{
  "model": "self-supervised image encoder",
  "dataset": "photos of arthropod specimens (BIOSCAN-5M)",
  "norm": "rmsnorm",
  "head_dim": 32,
  "experts_per_token": 1,
  "shared_expert": true,
  "temperature": 0.2,
  "lr": 0.0015,
  "beta1": 0.9,
  "beta2": 0.99
}
Rows from block 8 of a small self-supervised image encoder, named by matrix and row number. Rows with one number belong to one neuron. Each number is 128 + 24 x the weight over its row's rms, rounded and kept within 0 to 255. All counts start at 0. Numbers have three digits each.
Before each neuron's rows are labels from the 100 images, of 14848, where the neuron reaches its highest value: "strongest on" is what is common among them; "peak at" is the part of the image that holds the peak. Only what is clearly more common there than usual is listed. The data: photos of arthropod specimens (BIOSCAN-5M).
# fc1: MLP up (model.blocks.8.mlp.fc1.weight, 576x96), inputs 0-95
# fc2: MLP down (model.blocks.8.mlp.fc2.weight, 96x576, transposed), outputs 0-95

strongest on: order Coleoptera
peak at: bottom centre; centre
fc1.528:144122144131142079109112137106134108123156130117113144090169113139158169107150132180066144157117123136150105142102122141166135138134132159146161200121122135133143089137116147115121154116151150118133159145136129156094138152095106107094185129154111156133137171142162143140173115136143131140
fc2.528:129152150124117176104126133146091115173097114143151123146120158116102125132106124099167150089169119138112144117161149119102126080117119084110097088125123131161101162119148120158166127152093080152123109115124111101129110106142137161195122121127139100122093111147103138115108138122185138125

strongest on: order Diptera
peak at: centre
fc1.407:113148159116102117151135137096156079155129136139151075152136124107135139122149136091110150154182130122124114108112174115111126085141123108165162125119108130128139114148136117155129110087126080139128118125147141069160097135178126124154144154155134108134142120182139119158091133115132142068
fc2.407:099126121108113156131157139153126079121167137129167107152170174084135147165123121091073155121154152107113118122107141134121127098160128106122142096131116115112120145160101086143108107110125100104133088136079130081156114134171118113138131164140150111128142103159162127147108119147117154088

strongest on: order Diptera; family Limoniidae
peak at: centre
fc1.33:106128134112158173158146123143133109089163122085102090119142150097134131128150100142118110105135119117122093173130172131125175086167113095101122123156098106133114136171134124146130152117123134089144124163102060110133128162110070106129120143150107138138148088144143102139113113104129152120
fc2.33:153084117126146131095109178162153135106120104108136163136125119165108176121156100136114110134131102163124108129133152124137100125130153142127120153162084132133154098182149143114156167132116170116149094118104086108107116154087117121092134088149081150131102167131157157106117114102125129116

strongest on: order Diptera
peak at: middle left; centre
fc1.434:130121118103181149154110124126171126121168129123111107159146117113122129150169142103170130133181083126145098138128129107115128147130107118173098112115116171120188150136132108136115116128138139154125094116131119148151071098126150148171103167147167115139120116142102144173142113084109117099
fc2.434:129122147126176153147105135121142083104153123105117129155129137116131136117123149111125125117184091113130129134143108133094153142109099095146111122143144169087173144141122079154137111162146121126058110099137137153158056136127118119151134151133170116108131109134106093169148106124096111153

strongest on: order Coleoptera; family Coccinellidae
peak at: centre
fc1.354:117116134162074080126096125077133143151136156146118119117113131121136106072169167104129109167074143098131118129123146087147120119130130113152163123107147148116162100118097117089108127099138076133115126149130141154114105103135105167114147153161085097101150113104124102111100136137144126120
fc2.354:101133165113129109149106102142114142123085137178073140136119092140098149099109168134169091111113134134149129103163129137126077131103123137113158113102165143125112131097147140150132166107111127174101151126161126144122142119138154172141130137149090090134119137097112101133154134093160093172

strongest on: order Hymenoptera
peak at: centre
fc1.190:114153103156156124135149130120147135145139137067128124142120104138120125135173149149135117122150119145125107152123125133153124135167145106104153159129130090154107121107178160138145118139129118093142154127084118119175105125129109090095167099098118144156185099161185092102154128154104148087
fc2.190:154118136123123114098108122114126112144090116149123091116120162127113141108101135128091159138154117127137166097106113145108132137098128134140126131100149156115174154126128084156158140157086141172093069076130145167160114095146143141125107141169178125132118165154091155131153117106093113132

strongest on: order Coleoptera
peak at: middle left
fc1.87:141114121145082103155169160132143097152154122100166141115104116116131139147176147170119118088116164149096121089118151113134109095148157150107153108126133107129147083117162163125168136130113119141147125109119131118142135148092162117080144097105080141151108143135086118158142133124132121071
fc2.87:146064132133139082143091144148126152122096103087153163141115097170113115111176143182133132115114082160127096148126137101128100120116173138156134139154093142133155101149157128114136136130139121118132103105144119135100150173066140141122145106140107157161116143134130113107168125133136150105

strongest on: order Hemiptera
peak at: centre; bottom centre
fc1.329:130121102156137130168140139138174150118159151135108130146114144123087171120142102125102123105151131139117144100122104140091127105130189131134082165161145164127158169129128114147122182131176165164147147156145104135140142110129156125158096114164143121124097147165124125180119147113107105110
fc2.329:145083114149131142146130116095148154121147141164095118135115111137138158126108104094129161135148127125114140101141131153101159131097141106104094158155177160125124172115123144133133185146158143155059136119143099147118107108114130140160131147153126129090096132130132104140101145099067083099

strongest on: class Arachnida; order Trombidiformes
peak at: top centre
fc1.410:154130107120123173085118156171117137155163114109155134139098158162116131132060128105143134112126126138071118123172134132107118109115126093128104102163136120119079177121158145155102129087152128095081130102133132150139107103118121128124098111149150116136102110133113097131146097122104127179
fc2.410:157101149160111127128112131126125099136112119071155179126102137121145108124193126198143147128083113137108124138138116095151168127106107114151106119152137126142131135143137112110120089135133098121128121123152138138094146182098113125119115084125119175161131134120103107112148156163143180159

strongest on: order Hymenoptera
peak at: bottom centre; centre
fc1.97:173097097114106128066130151162100154130154131129113164112102089109148168108135143126123155125127150119124149112129147128168175141101121102102093141161152098107111116126108129142123138107159156162129192139131113131120164115098163134161102094134135134084113138147130085111128114135126104170
fc2.97:082148168134158102151133097126085089095112120107115129143163153121120077130142096151125118135148128106149120190146115118104151100154098107134173125102089141119135144133072115139127093114144078090147105143128118136153124169143118122117125146109154135146167118143134129140142122133171177127

strongest on: order Diptera
peak at: centre
fc1.308:117080118112152107144108149125109126062159131110138103151127141127128115157112155133094131113169120132145108139131123112126167098141138127125152106144125132088153120143132133151119095107103076121120119140154102119165160170113144137132124153198142130178149129135133129173197136110148171127
fc2.308:137115096114111172122125142167140093104114137131140105162112135121102163159167172161120094154155116144108100096124145116154105110129142128168113109138109123101129106172166084152093110142117149135101062128096145114174103102130141141148128144162130136144113097152127097164128097127110109114

strongest on: family Limoniidae
peak at: centre; bottom centre
fc1.26:097133160118160141151100082151098170128120134123135151136121105154153123131112135142129149162129120138116120094137107102085118178134098135123108097156143140127115176033107119148103121144123099154147115111127149101134130151147147137163085160135155103153092126102134107160150151108125125107
fc2.26:130080102146174139139111135112168125101138141080109164106125148094121111137182102128116093143124134103088119143132143139163119104148145103145122157135114116089152141179123116130108151142143139111107101121105149155140093145101099082098137119162112163172143164123158132111123103086129139093

strongest on: class Arachnida
peak at: bottom left
fc1.481:131131142133092117133126085117123151127145166150100135143135108147151197124141163093108122165114112158150105119115120125179138149113115129116090131137112180170136171124135115128126156117174135134125119159158123153087112142148104174121099133128080119082126158126126137127070117096103125118
fc2.481:156125136114124110109135139133114123136095145169085140096101119141082124109133130176119110097106177131124148091136103167144114121088123165143148107098147119115160126117149118148152111165105149168119112075129169148151145130139164133112100104130115116157142166103096131141181127091122086125

strongest on: order Coleoptera
peak at: centre; middle right
fc1.436:099101115099167180110108124137167109126147159127148100131142132140134147153126110133102126140135144159145116109128145157172134108165143160127104145093098106126120086153115150143128163146115140129085113150173162112123120091131120158172112154171127067149093142146158112120111169165139116117
fc2.436:103108092103085146097129124142111126106126138169156087156136123168139132148112130122105119189127132158157135121117183150149109076152147118136138150105117105126115093139088142125121155114146118090105105160147117122124131092130142154181142134166118098112107115162149103122110137175093095131

strongest on: order Coleoptera
peak at: bottom centre
fc1.482:127181138102133168112145113136092132126091162131131107152123147112121094137095102132186129105134115129094151105146100138092123106093142106121108088158175129131113144131155145161141075150116139129143107133164147077150163139161128121139133090096142125165127117118087118110113129160145092155
fc2.482:152138155137122147092107126145070111144112122148148112134113144143141106133119137172114152110111153153134147117137113125113166124093101176128142107118121131085120112077098114111148068167141122127142124118179122117110137125138169170191086127120152106101120130109094148133151167161151117136

strongest on: order Diptera
peak at: middle left
fc1.455:147124106132202171150127131116124149119160110132096122145144091113150109151162119161139123123170129152105076164125096108135121136158094123165117134097147102106154098075152147147145149140168153107128101116106154140157090102103127114131152125149151145112143099119099113138166111103128118095
fc2.455:116117151130172112153089123123158116108114113105118118126142103134117130120109133152118136118132115150122141101133095143130110154093103145149128152151163145091168106100153085153151089154117159137129101084169122164164104138092098102108145169143148128135131114127092134173206136112098130149

strongest on: order Diptera
peak at: top right
fc1.45:122142134103147142159143128123155131135152124154102162146095119111117110141130151161124119138162117110168081105105120148139144159091087134141114125146141173087164166098131108157124097136163132162112103114138141154163090152134123124159125174130152112129152100099095096186159142088111117121
fc2.45:122143152137140132176109146138141107128148128131084143146113109117123125101113149158150086104131135110120098111153103121118129140101095112155103120117146170070186153122132107128097127122110133159072128128158159177132098124126117129127142152143145146142155121091082109172147114072093136157

strongest on: order Coleoptera
peak at: middle left
fc1.142:153111100142145131123096154116141125095115103130158097177157137127152100139132124138120126143094115152131106157183155143090128125126139137179125160142152156173123123168095134089114108165127157077135097134100113134100120168121114107144175160156107134115162098148133138140125094161136153150
fc2.142:104095164100112110126122135180107090134167151113105127102116103164103149131148088161136145102116121154125128128092096135157147143110116122098164112128106090115124136071132122169177118125106102145161141153184111126141182129150129137121091128107133112157109163135121139132172157125140119119

strongest on: order Coleoptera
peak at: centre; middle right
fc1.349:142149123145109122109139118103111153145118137118144144143113108097126082128122189064161132112162120092143155119141111116099129110120179140133151118167186173194113122115145093141110123129147110154158158088115160148120134130120172158133114084109126099113114129147118113114125101133120116136
fc2.349:134132112127100172103129092116080156135123140187111086134149103160151091143103163105134147102147130157120158118152139117116125106133124112137146152116162107125090112071130136134127145147149166135127165136166125119114139100135166136170110122138130108121086092128128113092112161132110061142