config = dict(
    model='self-supervised image encoder',
    horizontal_flip=True,
    head_dim=32,
    parallel_block=False,
    num_experts=8,
    projector_out=256,
    batch_size=256,
)
Rows from block 3 of a small self-supervised image encoder, named by matrix and row number. Rows with one number within an expert belong to one neuron, the router's apart. Each number is 128 + 32 x the weight over its row's rms, rounded and kept within 0 to 255. All counts start at 0.
Before each expert's rows are labels from the 100 images, of 14848, where the router gives the expert most weight on average: "strongest on" is what is common among them. Only what is clearly more common there than usual is listed. The data: photos of arthropod specimens (BIOSCAN-5M).
# router: router (model.blocks.3.mlp.router.weight, 8x96), inputs 0-47
# up: expert up (model.blocks.3.mlp.up, 8x96x96), inputs 0-47
# down: expert down (model.blocks.3.mlp.down, 8x96x96, transposed), outputs 0-47

# expert 5
strongest on: class Arachnida
router.5 [ 91 142 103 125 183 203 145 125  99 149 155 191 180 114 132 135 131 157 142 131 182  95  75 150 132 119 156  76 131  71 162 144 165 125  62 132  56 108  87 150  91  77 148 117 164  69 127 104]
up.0 [176 142 173 129 132 106 170 116 176  90 108 140  96 123 116  81 130  56 104  76 146 103 147 188 113 196 111 168 138 123  77 147 114 151 133 141 116 168 146 110 152 160 101 118 153 160 164 137]
down.0 [116 175 175 156 155 120 124  92 189 111 116 111 102 150  68 135 147  70 169 128  75 108 134 155  92 166 185 141 146 125 159  61 149  96 133 131 127 117 164 124 163 133 151 111 102 104 120 126]
up.1 [ 79 135 141 179 135 124 134 100 184 127 117  55  75 117 191 129 133  97 105  85 169 118  73  77 136 168  92 183 152 148  89  84  94 112 120 118 127 149 160 138 185 173 146 105 127 168  50 113]
down.1 [180 113 129 130 135  22 131 119 153  92 156 154 151 105 128 126 181 149 150 143 100 108 114 141 126 145 125 138 161 172 140 108 144 151 196 163 132 134 116  87 141  95  95  84 157 137 154  50]
up.2 [128 106 173 187 113 132 140 119 151 141 117  93 138 150 124 120 129 135 106  99 116 171 162 110 121 135  47 186  73 176 111  57 140 181 105  89 125 151 150 120 146 165 142 137  81 200  88 150]
down.2 [105 110  86  81 147 137  65 174  95 134  96 111  76 119 150 180 111  93 145 163 122  84  80 145  99 100 133 137 179 135  70 142 155 114 178 152 198  97  94 139 140 124 107 135 140 112 139 187]
up.3 [130 116 151 133  87 109 116 144 168 116 111 103  91 140 107  77 142 102 145  91 121 157 151 125  97 162 149 147 154  98 103 114  96 173 156 127  88 144 203 141 134 133 130 137  62 174  78 147]
down.3 [102 111 159  66 135 165 170 136  89 144 118 137 151 118 116 134 150 112 106  90  80 131 134 196  94 167 116  99 188 113  67  76 180  96 124  97  93 121  50 124 157 108 155  33 145 111 127  87]

# expert 4
strongest on: order Coleoptera
router.4 [110 123 100 122 112 170 202  97 187 123 187 120 133  95 182  98 125 149 118 121 111 132 144  95 137 112  85  86 109 128 112 129 120 102 130 113  92 179 146 169 162 205 163 134 118 112 119 165]
up.0 [145 134  81 160  96 160 156 125 185 151 207 105  97 124 157 176 123 191  67 120 185  60 157 127  90 117 129 177 141 102 123 125 161 132  90 155 143 161 165 189 156 135 128 205 154  86 121 111]
down.0 [106  63  84 150 117 161 105 174 179  76 163 101  90 121 133 146 151 114 152 149  67 107 116  71  98 192 114 122 125 129 140  72 106 197  92 125 178 169 121  88 143 147 169  56 162 121 110  81]
up.1 [108 143 181 163 137  73 123 143 160  92 138 108 121 167 111 115 138  80 132  99  98 103 159 101 183 232 109 165 153  93  54  87 125 102 164 112 140 151 149  83 175 112  73 143 127 215 144 136]
down.1 [110 166 150 209 136 122 121 127 137 125 181 122  64  24  92 101 166 127 168 114 169 124 128 118 146 105  74 118 165 162 124  93 172 130 125 149 174 130 154 108 127  86 109 164 152 134 138 140]
up.2 [106 136 168 216  91 183 136 190 117 138 114 131 137 151 148 174 140 177 149 114 162 139 125 197 152 106 118 150 157  94 127 109 122 143 100 151  83 141 123 187 159 155 106 133 126 172 108 115]
down.2 [124 133 101 171 197 149 140  87 161 120 136 116 119 120 141  98  81 142  85 115 148 116 171  47 164 137 107 173 134 136 146 153 104 147  72 136 119 127 145 124 100 125 205 136 136 120 113  93]
up.3 [102 148 163 126 129 106 112 151 175 153 117  94  92 146 136 135 118  88 111 103 135 104 168 125 145 148 135 147 137  88  63  90 132 133 160 123 184 157 170  96 100  89 117 124 131 192 126 113]
down.3 [178  94 112 114 142 139 111 147 132 135 158 161  89 190 175 101 105  81 134  53 123 125 153  95 109 132 150  98 187  89 142 139 137 150 115  91 148 145 117 153 173 118 140  94 164 147 148 112]

# expert 1
strongest on: order Lepidoptera
router.1 [144 162 154 118 119 102  95 179 103  85  64  51  81 141 143 137 109 147 161 164 110 147 118 114  88 117 142 167 107 184 114 143 117  99 182 140 109 121 122 121 112 127 102 118 145 177 137 116]
up.0 [ 55 176  89 140  99 185  99 229  86  93 110 150 124 102 152 144  88 105  94 124 135 137  99 213 136 123 134 149 198 129 127 128 105 115 162  98 111 136 114 147 158 141 121  86 130 110 167 149]
down.0 [101 136 163  75 116 137 147 121  77 138  87  61 176 144 130  57 112 151 161 126 127 192 166 105 114 139  90 130 110  79 168 142 190 176  92 184 159 143 164 161 133 124 199 109 128 151 113 158]
up.1 [127 127 120 153 130 137 126 116 207 122 109 148 164 104 124  69  98  77 111 103 166 103 150 109 124 171  99 142 140 114  93  76 179 134  85 173 102 178 144 128 189 152 164 129 123 124  78 151]
down.1 [185  73 101  89 124 116 118 148 140 126 119 160 114 141 146 127 160 123 139 119  70 155 165 178 132 118 169  90 146 111  54 154 139 211  88 107 151 158  96 149 104 157 122  84 168 123 140 102]
up.2 [116 134 151 163 103  82 110 152 117 118 149 190 135  35 111 150 164 105 146 143 160  59 124 156 139 123 113 144 184 123 129 108 108 155 162  93  45 138 135 111 150 149 157 143  90 126 128 123]
down.2 [117 145 121 133 113 189 175 163  72 102 156 113 153 141  93 190 141  96 132 154 148 141 178 130 186 153 115 115 151 134 114 159 147 117 115 134 151 132 157 175 164 125 145 120 150  95 182 111]
up.3 [182 113 158 102 128 177  98 107 153 114 119  99  83 156 117 131  93 198 149 149 107 135 170 102 188 129 133 159 159 221 100 149 144 123 155 157 146 131 112 135 119 162  95 198 137  89 174 103]
down.3 [155 128 136 133 141 146 157 169  61 153 117 113  96  71 146 167 105 146  70 100 100 163 115 123 118 172 136 120 125 121  92 112 112  87 100 184 161 140 160 118  84  99 136 101 122  41 114  81]