From a checkpoint of a small self-supervised image encoder: 5.76M parameters, 16.5 epochs.
Rows from expert 3 of block 11, named by matrix and row number. Rows with one number belong to one neuron. Each number is 128 + 32 x the weight over its row's rms, rounded and kept within 0 to 255. All counts start at 0. Numbers have three digits each. After the name is the row's rms in percent of the matrix's.
# up: expert up (model.blocks.11.mlp.up, 8x192x192), inputs 0-191
# down: expert down (model.blocks.11.mlp.down, 8x192x192, transposed), outputs 0-191
up.74 300:108171119121165109061139139119099108145155113144126091185180106168104180103096084147101180086140133066117128185121094100106204111132103154119102215156209098128155160131125165144087120175137153113181046106197062135128121131117147127163096205106113111107091110183111125134118093134118156178081105098144111152123118140124082151126170092142094155109120115164162159076167185125145138107117091151166143158154108157113133105154123125126127162169167118091094125150155144094157165154174130174160103098106153110145116198166109100165081132112116134200155148145071123093152117083098153159
down.74 300:177110165149172122166174133116079103105147064175161105129123158133125164139162190164116157093104086109115153081137111091115152173175077172200096149117168112117101157109106114174082161130090089130114125152123164196114092142145108109077100164175179153127162094112154159082113152106113141115158155064168121151139140142161127117078141088099136164132151112144136146086122177083062078121097148041113148076088131103149182069140118170141147139147106170078130099107174202156118088172119079138081073176135149101116164116130097120159153103115165075154134118122152151124123114169122084124
up.75 032:170121121103191146127143108143184155110127142160089099164121165140118202139140143071102136133093153184141142174077113125180128077104107150100167146107094143110171145130093117134170135160108055124134192145145109169117106194153086117130123167121119109132112044133122148079123155115118153148066117072103175097121127120149183120079115113139081149149130134146172110078214147216181169144150121143118140130152168128137069112163112154122126175076173148122158148123136086143094132134168084127066158105094174148192091104177143080150167095134120109155185100137119093075138157092110121117
down.75 033:127119083162126139175133108086116163105157174222110117155063137168134134158145126156109149113160112087106163162107106120099164155113140163105092097150194072166076112131147170164097094115119098099142186078088142122096123183177086108112112122130156109081193127063115180105172085162141101136100164152124154109090123121133139182141137123068124133123107109137140103144172071076144115093104111111158132123111092093140146131080136159194109135129166116117137063124099087073145153141109104120140179132116121140113102171171151084147168114093157159136228072162127086117071088085177154155
up.76 037:107149158151159178107156164094188120095122115122143150134166127140139173086159084106109150091095134151104167175161178120148124123150097102114159098130151126101173148184152110140104095124110100117123163130110082189113140127085165072189176178078160134128170145110123122123088100106105125113028166159134117130136087171173105089112127134096131155163127117172114129088158145195118119156134126146168157127154157123154114157131108186142180186156152146128067144155152129126139088129159138102082171106117192086163085144130154099117115138113078127149234096135135110035160073125040135095
down.76 036:138153117047110040123171111135159105105079113112142116131125146169138170002113163137122174144115101075137092130098099105158178095150113092154133082108143130120139083124074165124095135065089142159141103115133100158124135150144154145116132127122105116191065105126085119161166115100103170148126156140081159114122141130098146138162180241091130133100088110120124113100116115134128154114100150129157186141141140160136063085122118152076127099144115103129099152117118146084123104104143098166108137144158128101176151155185101156146138135181150098072159129075125102069219083117177095148
up.77 109:113119130101159132107113147120135163143131150086134147193177143095122118135107077111115170116093116087116114179153178119171116119140140141185183154121082023122134163175077063168132128108104150182123109131078132102122088158095106107116078184100154103127172090134112151096100138134106142165073115144137127150155114166159143090083107149132131147144137105142085049082195141174172111097102115080158171085120155158131049080156114116123093171123175166110127141158129167142104140176205137141111148094114154124140133160160143115175158115159102093174202114130173124082148143048103103122
down.77 084:151158096175112136179073180129147106164115127138137100084055122151139151076128155071137156148154148070163151112083146095139131130132111151219114167154084089092173144095094132128124142120155108163108132125120111152173118092184151107151086082080126174172156163113138137161147182157082149093176178130131171190138091147178173116098150118127168102095253131119099121130148082174107095138097160109114126080088125072104091128135113164099099138109112137147154125150147178130100135103158135114148156128135084127025105141179109171103097136090134134107141144084134160122157092160150088128
up.78 055:128080169148177156143153118177124190161125114166172118135136168153139115163150114125156137130126167186130136176116186101142147123170151081097171138106082109104148153101119100181200088075101109173089119146098133102134124147075102093094140126107109117105208068067109200091118097135099102149079102187105101150112153131135141097098101088090161116144088103120154110150144158116070161135126053073167156140125133114205120130132076089141150167131171169165122129101160095101116115162129082127115124116084165087146086122162136149207139133165066123160157127086125105091170156081122162094
down.78 045:116124165071051090101130143173073117107136107089120168126145085136144113197085141165099090118148115141133096173187157117165094096137069099146114139119117118162085112118144096123134115133103172132102052142111183213143125110134080186139068163133141162111101153084094127073054190101160177153116122095073058132073166105169132119122087125206177146127181139159092141130125123111083115084180171133124120075122151130132099170172148143161138086098097164088125111109137119190116115155149151083127105128119140129164157117138122085108110178144115130156076157145179131152147152150099104132
up.79 074:097123183118183164180121162172138182105095094146158127197148134131080147145117107164145155148124154171132162119137147095164108092146122111154163131140130107114202184160115117159154073094135146174121069128085116138125078160079150112112099105112151102119190065118110177085090114131089162156101131120053130163151093126161150104095110115098088160189131096168093071091147140129145121111079136043146160109084153125131096089147101148163141165143116158114126158139148160116161085111200140154077118110106146093179114089164163095114133087186096148168159160101126096066130147063078134103
down.79 066:147140091101111184115095127142093103144112067123159064165127080156141182108100087064070110065165139102079112132094133184128102189165115120181125168094096108077117137141129117112140115166176118196135117121082165173169133130107126091058100160166196121139138106105185130158105132146083141145135096146119133135083141117120106137131149097098116168120144091119126111124157153155149138053089165140088157176120183142138111200152134136115140094142120144100101145098184154149153138195191136160176119099091155085103143091200135064134103136093095082152127165122112105130151081064163103137
up.80 061:071113125141194121099165129117129161173152128156178125170132189115155122112165109134108123195108137121182090180122140061119128072103121102056169168096084142103132204154119106127158152092150107117156105162152124099061134162094096128108116169126101107086130077105131150180089120121113085119073082152075124112083108153157151138086165122162160126183061104113111077122158165198085134128097099120130143089149111155163112085126084112113113157124183174165118143096120108086073150153176112155090129115119161137129079149150204106168175135129125114157176153116098107048151102101113144119
down.80 059:099142147103100137168101135163123136109122137081077130164151165164097136146090154116051099091137150036166130155159093086159109145126164205174116039107070072109134163041081118139103163098131088125114126071154100144149160142120081129194156124125107107138111155096112154059131136147099136161104182139154114142159086160170152133130111147127152150115196130109144168141200070129104113148104126129145153111127080152178116095081115135157108085117163132070119137142141145150075150125142074108130143171120110135123166160133130176167097158104148105166100166175165104204122110169106152147
up.81 039:087134136161178125113058121164161169131127129161119204173134182128114132118101093161136161171092127117135144139116150086156123132133182184128138099109090088152132110147122083170171109130108123126095144171113153097117121147053124158054122108083151127106130128125166079101086140121120106135061168078105136167171095191180133145075073117117110122135109052147065122081151125186106117138093142123121099092146143139120077091147090086185089194144164147146163113120111151103102135164188151104088183126112126125176086091168154124107123116126175115130196173069121109098103132081060146109
down.81 044:167134209137141124140105146098117144076087071140091133153119114115145082094170080133117107129148074115157141082199134123062090098100130115145180106138115146123129155180104086135163075113152157173151162124111105169062114128149123080153096076140116146155100102105116078153126117084099078124107128160121103099082126059129183175131176107127152111154188126125108082128086080088112090145141119180117127037049142140115076191127160142100133121077087127127134134152098138139187114122083147126191160086156123137099133048126138117132159130172110116126152144142094098191149155175126170117