{"arch": "pvt", "model": "self-supervised image encoder", "dataset": "photos of arthropod specimens (BIOSCAN-5M)", "train_examples": 195000, "image_size": 32, "crop_scale_min": 0.2, "horizontal_flip": true, "color_jitter": 0.6, "method": "simclr", "norm": "rmsnorm", "norm_position": "pre", "activation": "relu", "mlp_ratio": 6, "head_dim": 32, "fused_qkv": true, "qk_norm": false, "parallel_block": false, "inner_norm": false, "moe": "expert_choice", "num_experts": 8, "moe_every": 2, "expert_mlp_ratio": 1, "experts_per_token": 1, "shared_expert": true, "patch_size": [2, 2], "depths": [3, 6, 6], "widths": [48, 96, 192], "projector_hidden": 512, "projector_out": 256, "projector_hidden_layers": 1, "temperature": 0.2, "residual_init": "none", "optimizer": "adamw", "lr": 0.0015, "beta1": 0.9, "beta2": 0.99, "eps": 1e-06, "grad_clip": 5.0, "steps": 12600, "batch_size": 256, "epochs": 16.5, "lr_schedule": "step", "warmup_steps": 1260, "weight_decay": 0.2}
Rows from block 7 of a small self-supervised image encoder, named by matrix and row number. Rows with one number within an expert belong to one neuron, the router's apart. Each number is 128 + 24 x the weight over its row's rms, rounded and kept within 0 to 255. All counts start at 0. After the name is the row's rms in percent of the matrix's.
Before each expert's rows are labels from the 100 images, of 14848, where the router gives the expert most weight on average: "responds to" is what is common among them. Only what is clearly more common there than usual is listed. The data: photos of arthropod specimens (BIOSCAN-5M).
# router: router (model.blocks.7.mlp.router.weight, 8x96), inputs 0-95
# up: expert up (model.blocks.7.mlp.up, 8x96x96), inputs 0-95
# down: expert down (model.blocks.7.mlp.down, 8x96x96, transposed), outputs 0-95

# expert 4
responds to: order Coleoptera
router.4 098 [143 173 137 150 130 130 184 134  99 114 146 120 109 151 165 127 122 102 110 128 147 134 102 118 116 121 113 106 123 138  98 169 109 101 143 112 124 104 115 155 103 119 127 111 127  91 149  81  90 121 107 132 130 131 110 159 168 152 183 116 111 105 126 126 156 128 128 107 114 113 131 186 176 137 127 127 112  93 131 113 111 103 160 145 165 120 147 122 173 110 105  65 107 107 144  94]
up.0 113 [134 100 113  87 169  96 121  70 164 132 151 119 116 121 144 155 117 126 129 138 110 128 118 208 132 135  96 121 112 108 123 124 128 167 127 103 113 146 139 114 165 136 161 138  98 179 145 159 149 108 111 164 116 152 144 162 129 124 113 115 155 139 146 157  91 110 132 146 116 104 105  93 107 150 132 143 135  96 138 129 136  89 100 138 125 162 166 161 161 158 121 105 151 143 133 159]
down.0 118 [127  86 127 146 148 133 111 109 101 145 137  91 150 117 114 132 103 174 113 142 139 109 140 128 151 162 107 110 132 123 107  98 163 150  64 140 107 186 175 133 145  97  74 132 137 103 110 114 133 117 156 102 125 117 154 151 115 108  97 139 147 142 124 106 115 131 108 129 152 122 105  93  99 133 108 138 144 145 108 138 184  99 128 161 100  96 118 173 138 129 116 168  90 122 115 114]

# expert 3
responds to: class Arachnida
router.3 086 [149 124 130 148 128 170 126 129 108 115 136 108 128 103 108 133 145 170 104  96 150 101 154 130 141  98 149 160 137 158 142 127 130 149  74 153 109 158 159 125 115 130 147 139 151 163 132  89  87 171 165 126 147 130 141 139 137 140  96 145 112 139 157 148 116 109 105 129  90 125 113  99 146 159  69 158 157 154 155  95 146  91 155 130 123 114 106 117 101 131 148 121 156 188 114 157]
up.0 137 [102 111 124 132 129 114 116 126 124 109 113 146 101 130 141  86 116 153 105 130 107 122 132 179 122 165  97 157  96 141 129  91 156 131 124 130  76 148 154 176 135 142 142 103 132 148 109 110 116 170 162 148 147 146 156 162 116 150 126 140 126 113 150 140 160 144 101 109 128  68 128 117 169 158 105 112 108 106 175  69 146 106 143 125 181 170 145 136 144 148 121 129 152 133 112 133]
down.0 142 [149 156  82 138 149 133 144 145 102 133  76 119 148 117 103 158 132 129 141 153 102  85 138  79 142 149 135 128 168 101 149 126 154 130 122 133 177 150 127  77 152 111 114 127  99  94 145 171 148  94 111 141 117  92 124 116 113 134 112 103 147 102 167 111  97 124 154 161 138 149 140 151 102 101 114 142 114 139 143 165 106 168 148 159 143  79 141 136  91 115 139 116 100 142 142 131]

# expert 1
responds to: order Lepidoptera
router.1 099 [117  85 162 147 115 115  99 143 120 145 122 138 115 152 128 139 149  98 121 107 143 144 131 151 102  93  66 131 124 149 107 129 113 129 138 102 143 121 114 141 160 175 102  93 124 148 110 127 158 140  99 134 122 124 144  87 117 165 146 176 165 146 119 107 135  63 129 145 158 145  99 118 119 151 142 100 137 154 113 128 136 118 125 130  63 161  90 109 104 117 105 162 140 170 103 119]
up.0 094 [112 120 101 123 116 108 139 160 129 131 108 127 140 142 121 125 119 163 139  72  90 133 107 135 105 131 104  89 119 104  96 107 125 148 142  98 171 123 109 119 145 144  83  75 138 111 104 163 157 135 122 109 108 111 134  88 141 151 138 129 181 100 173  97 170  89 148 158 162 125 169 136 150  97 119 137 159 136 102  99 152 147 111 117 104  97 128 100 129 127 145 134 119 120 104 171]
down.0 097 [121 119  87 151 153 104 135 112 139 124 107 121 139 125 142  83  97 148 172  95 145 163 127 157 124 165 116 137 115 104  72  88 142 144 161 167 116 141 137 119 121 101 123 122 156 119 144 146 131 161 159 143 143 167 108 105 141 132  85 148 102 131 127 111 126 176 127  90 160  80 145 105 152 136  95 152 149 102 100  89 134 143 102 107 132 150 159 127 156 105 134 144 142  84 134 114]

# expert 5
responds to: order Hymenoptera
router.5 108 [172 142 113 116 154 120 123  97 139 115 114 161 116  98 143  83 117 123 127 136 101 167 145 101 127 135 145 123 141  98 154  86 129 106 121 135 131 190 160  95 109 167 147 156 145 130 129  99 111 134 140 139 158 143 105 169 147 164  92 112 118 140  73 123 130 156 146 153 120 114 132 105 154  94 121 171 150  92 107  98 144 117 175 148 114 131 131 154 138 107 117 143 169 102 107 151]
up.0 037 [105 111 152 143 117 124 132 169 133 163  79 147 109 130 116 133 175 138 166 121 128 137  82 124 138 121  90 175 119 142  63 141  98 170 121 102 127 118 124  98 122 123  97 108 127 136 162 140 144 125 193 119 118 114 140 100 112 108 181 127 151 124 163 138 116 124 131 146 150 128  95 152 114 169 135  90 108 152 136 128 159 164 130 154 116 134 112 134 122 137 121 175 122 133 153  96]
down.0 030 [150 136 104 173 107  95 117 136 148 158 134 180 156 160  91 103 173 135 145 169 123 132 147  89 131 129 140  96 117 112 145 126  91 156 123 117 140 126 107  90 123  87 101 114 131  99 112 149 124 169 129 186 130 109 131 116 151 126  92 101 103 106 128 137  91 153 139 137 109 144 143  88 106 109  85 120 109 111 118 137 109 158 145  88 128 111 140 112 127 106 139 125 131  89 180 115]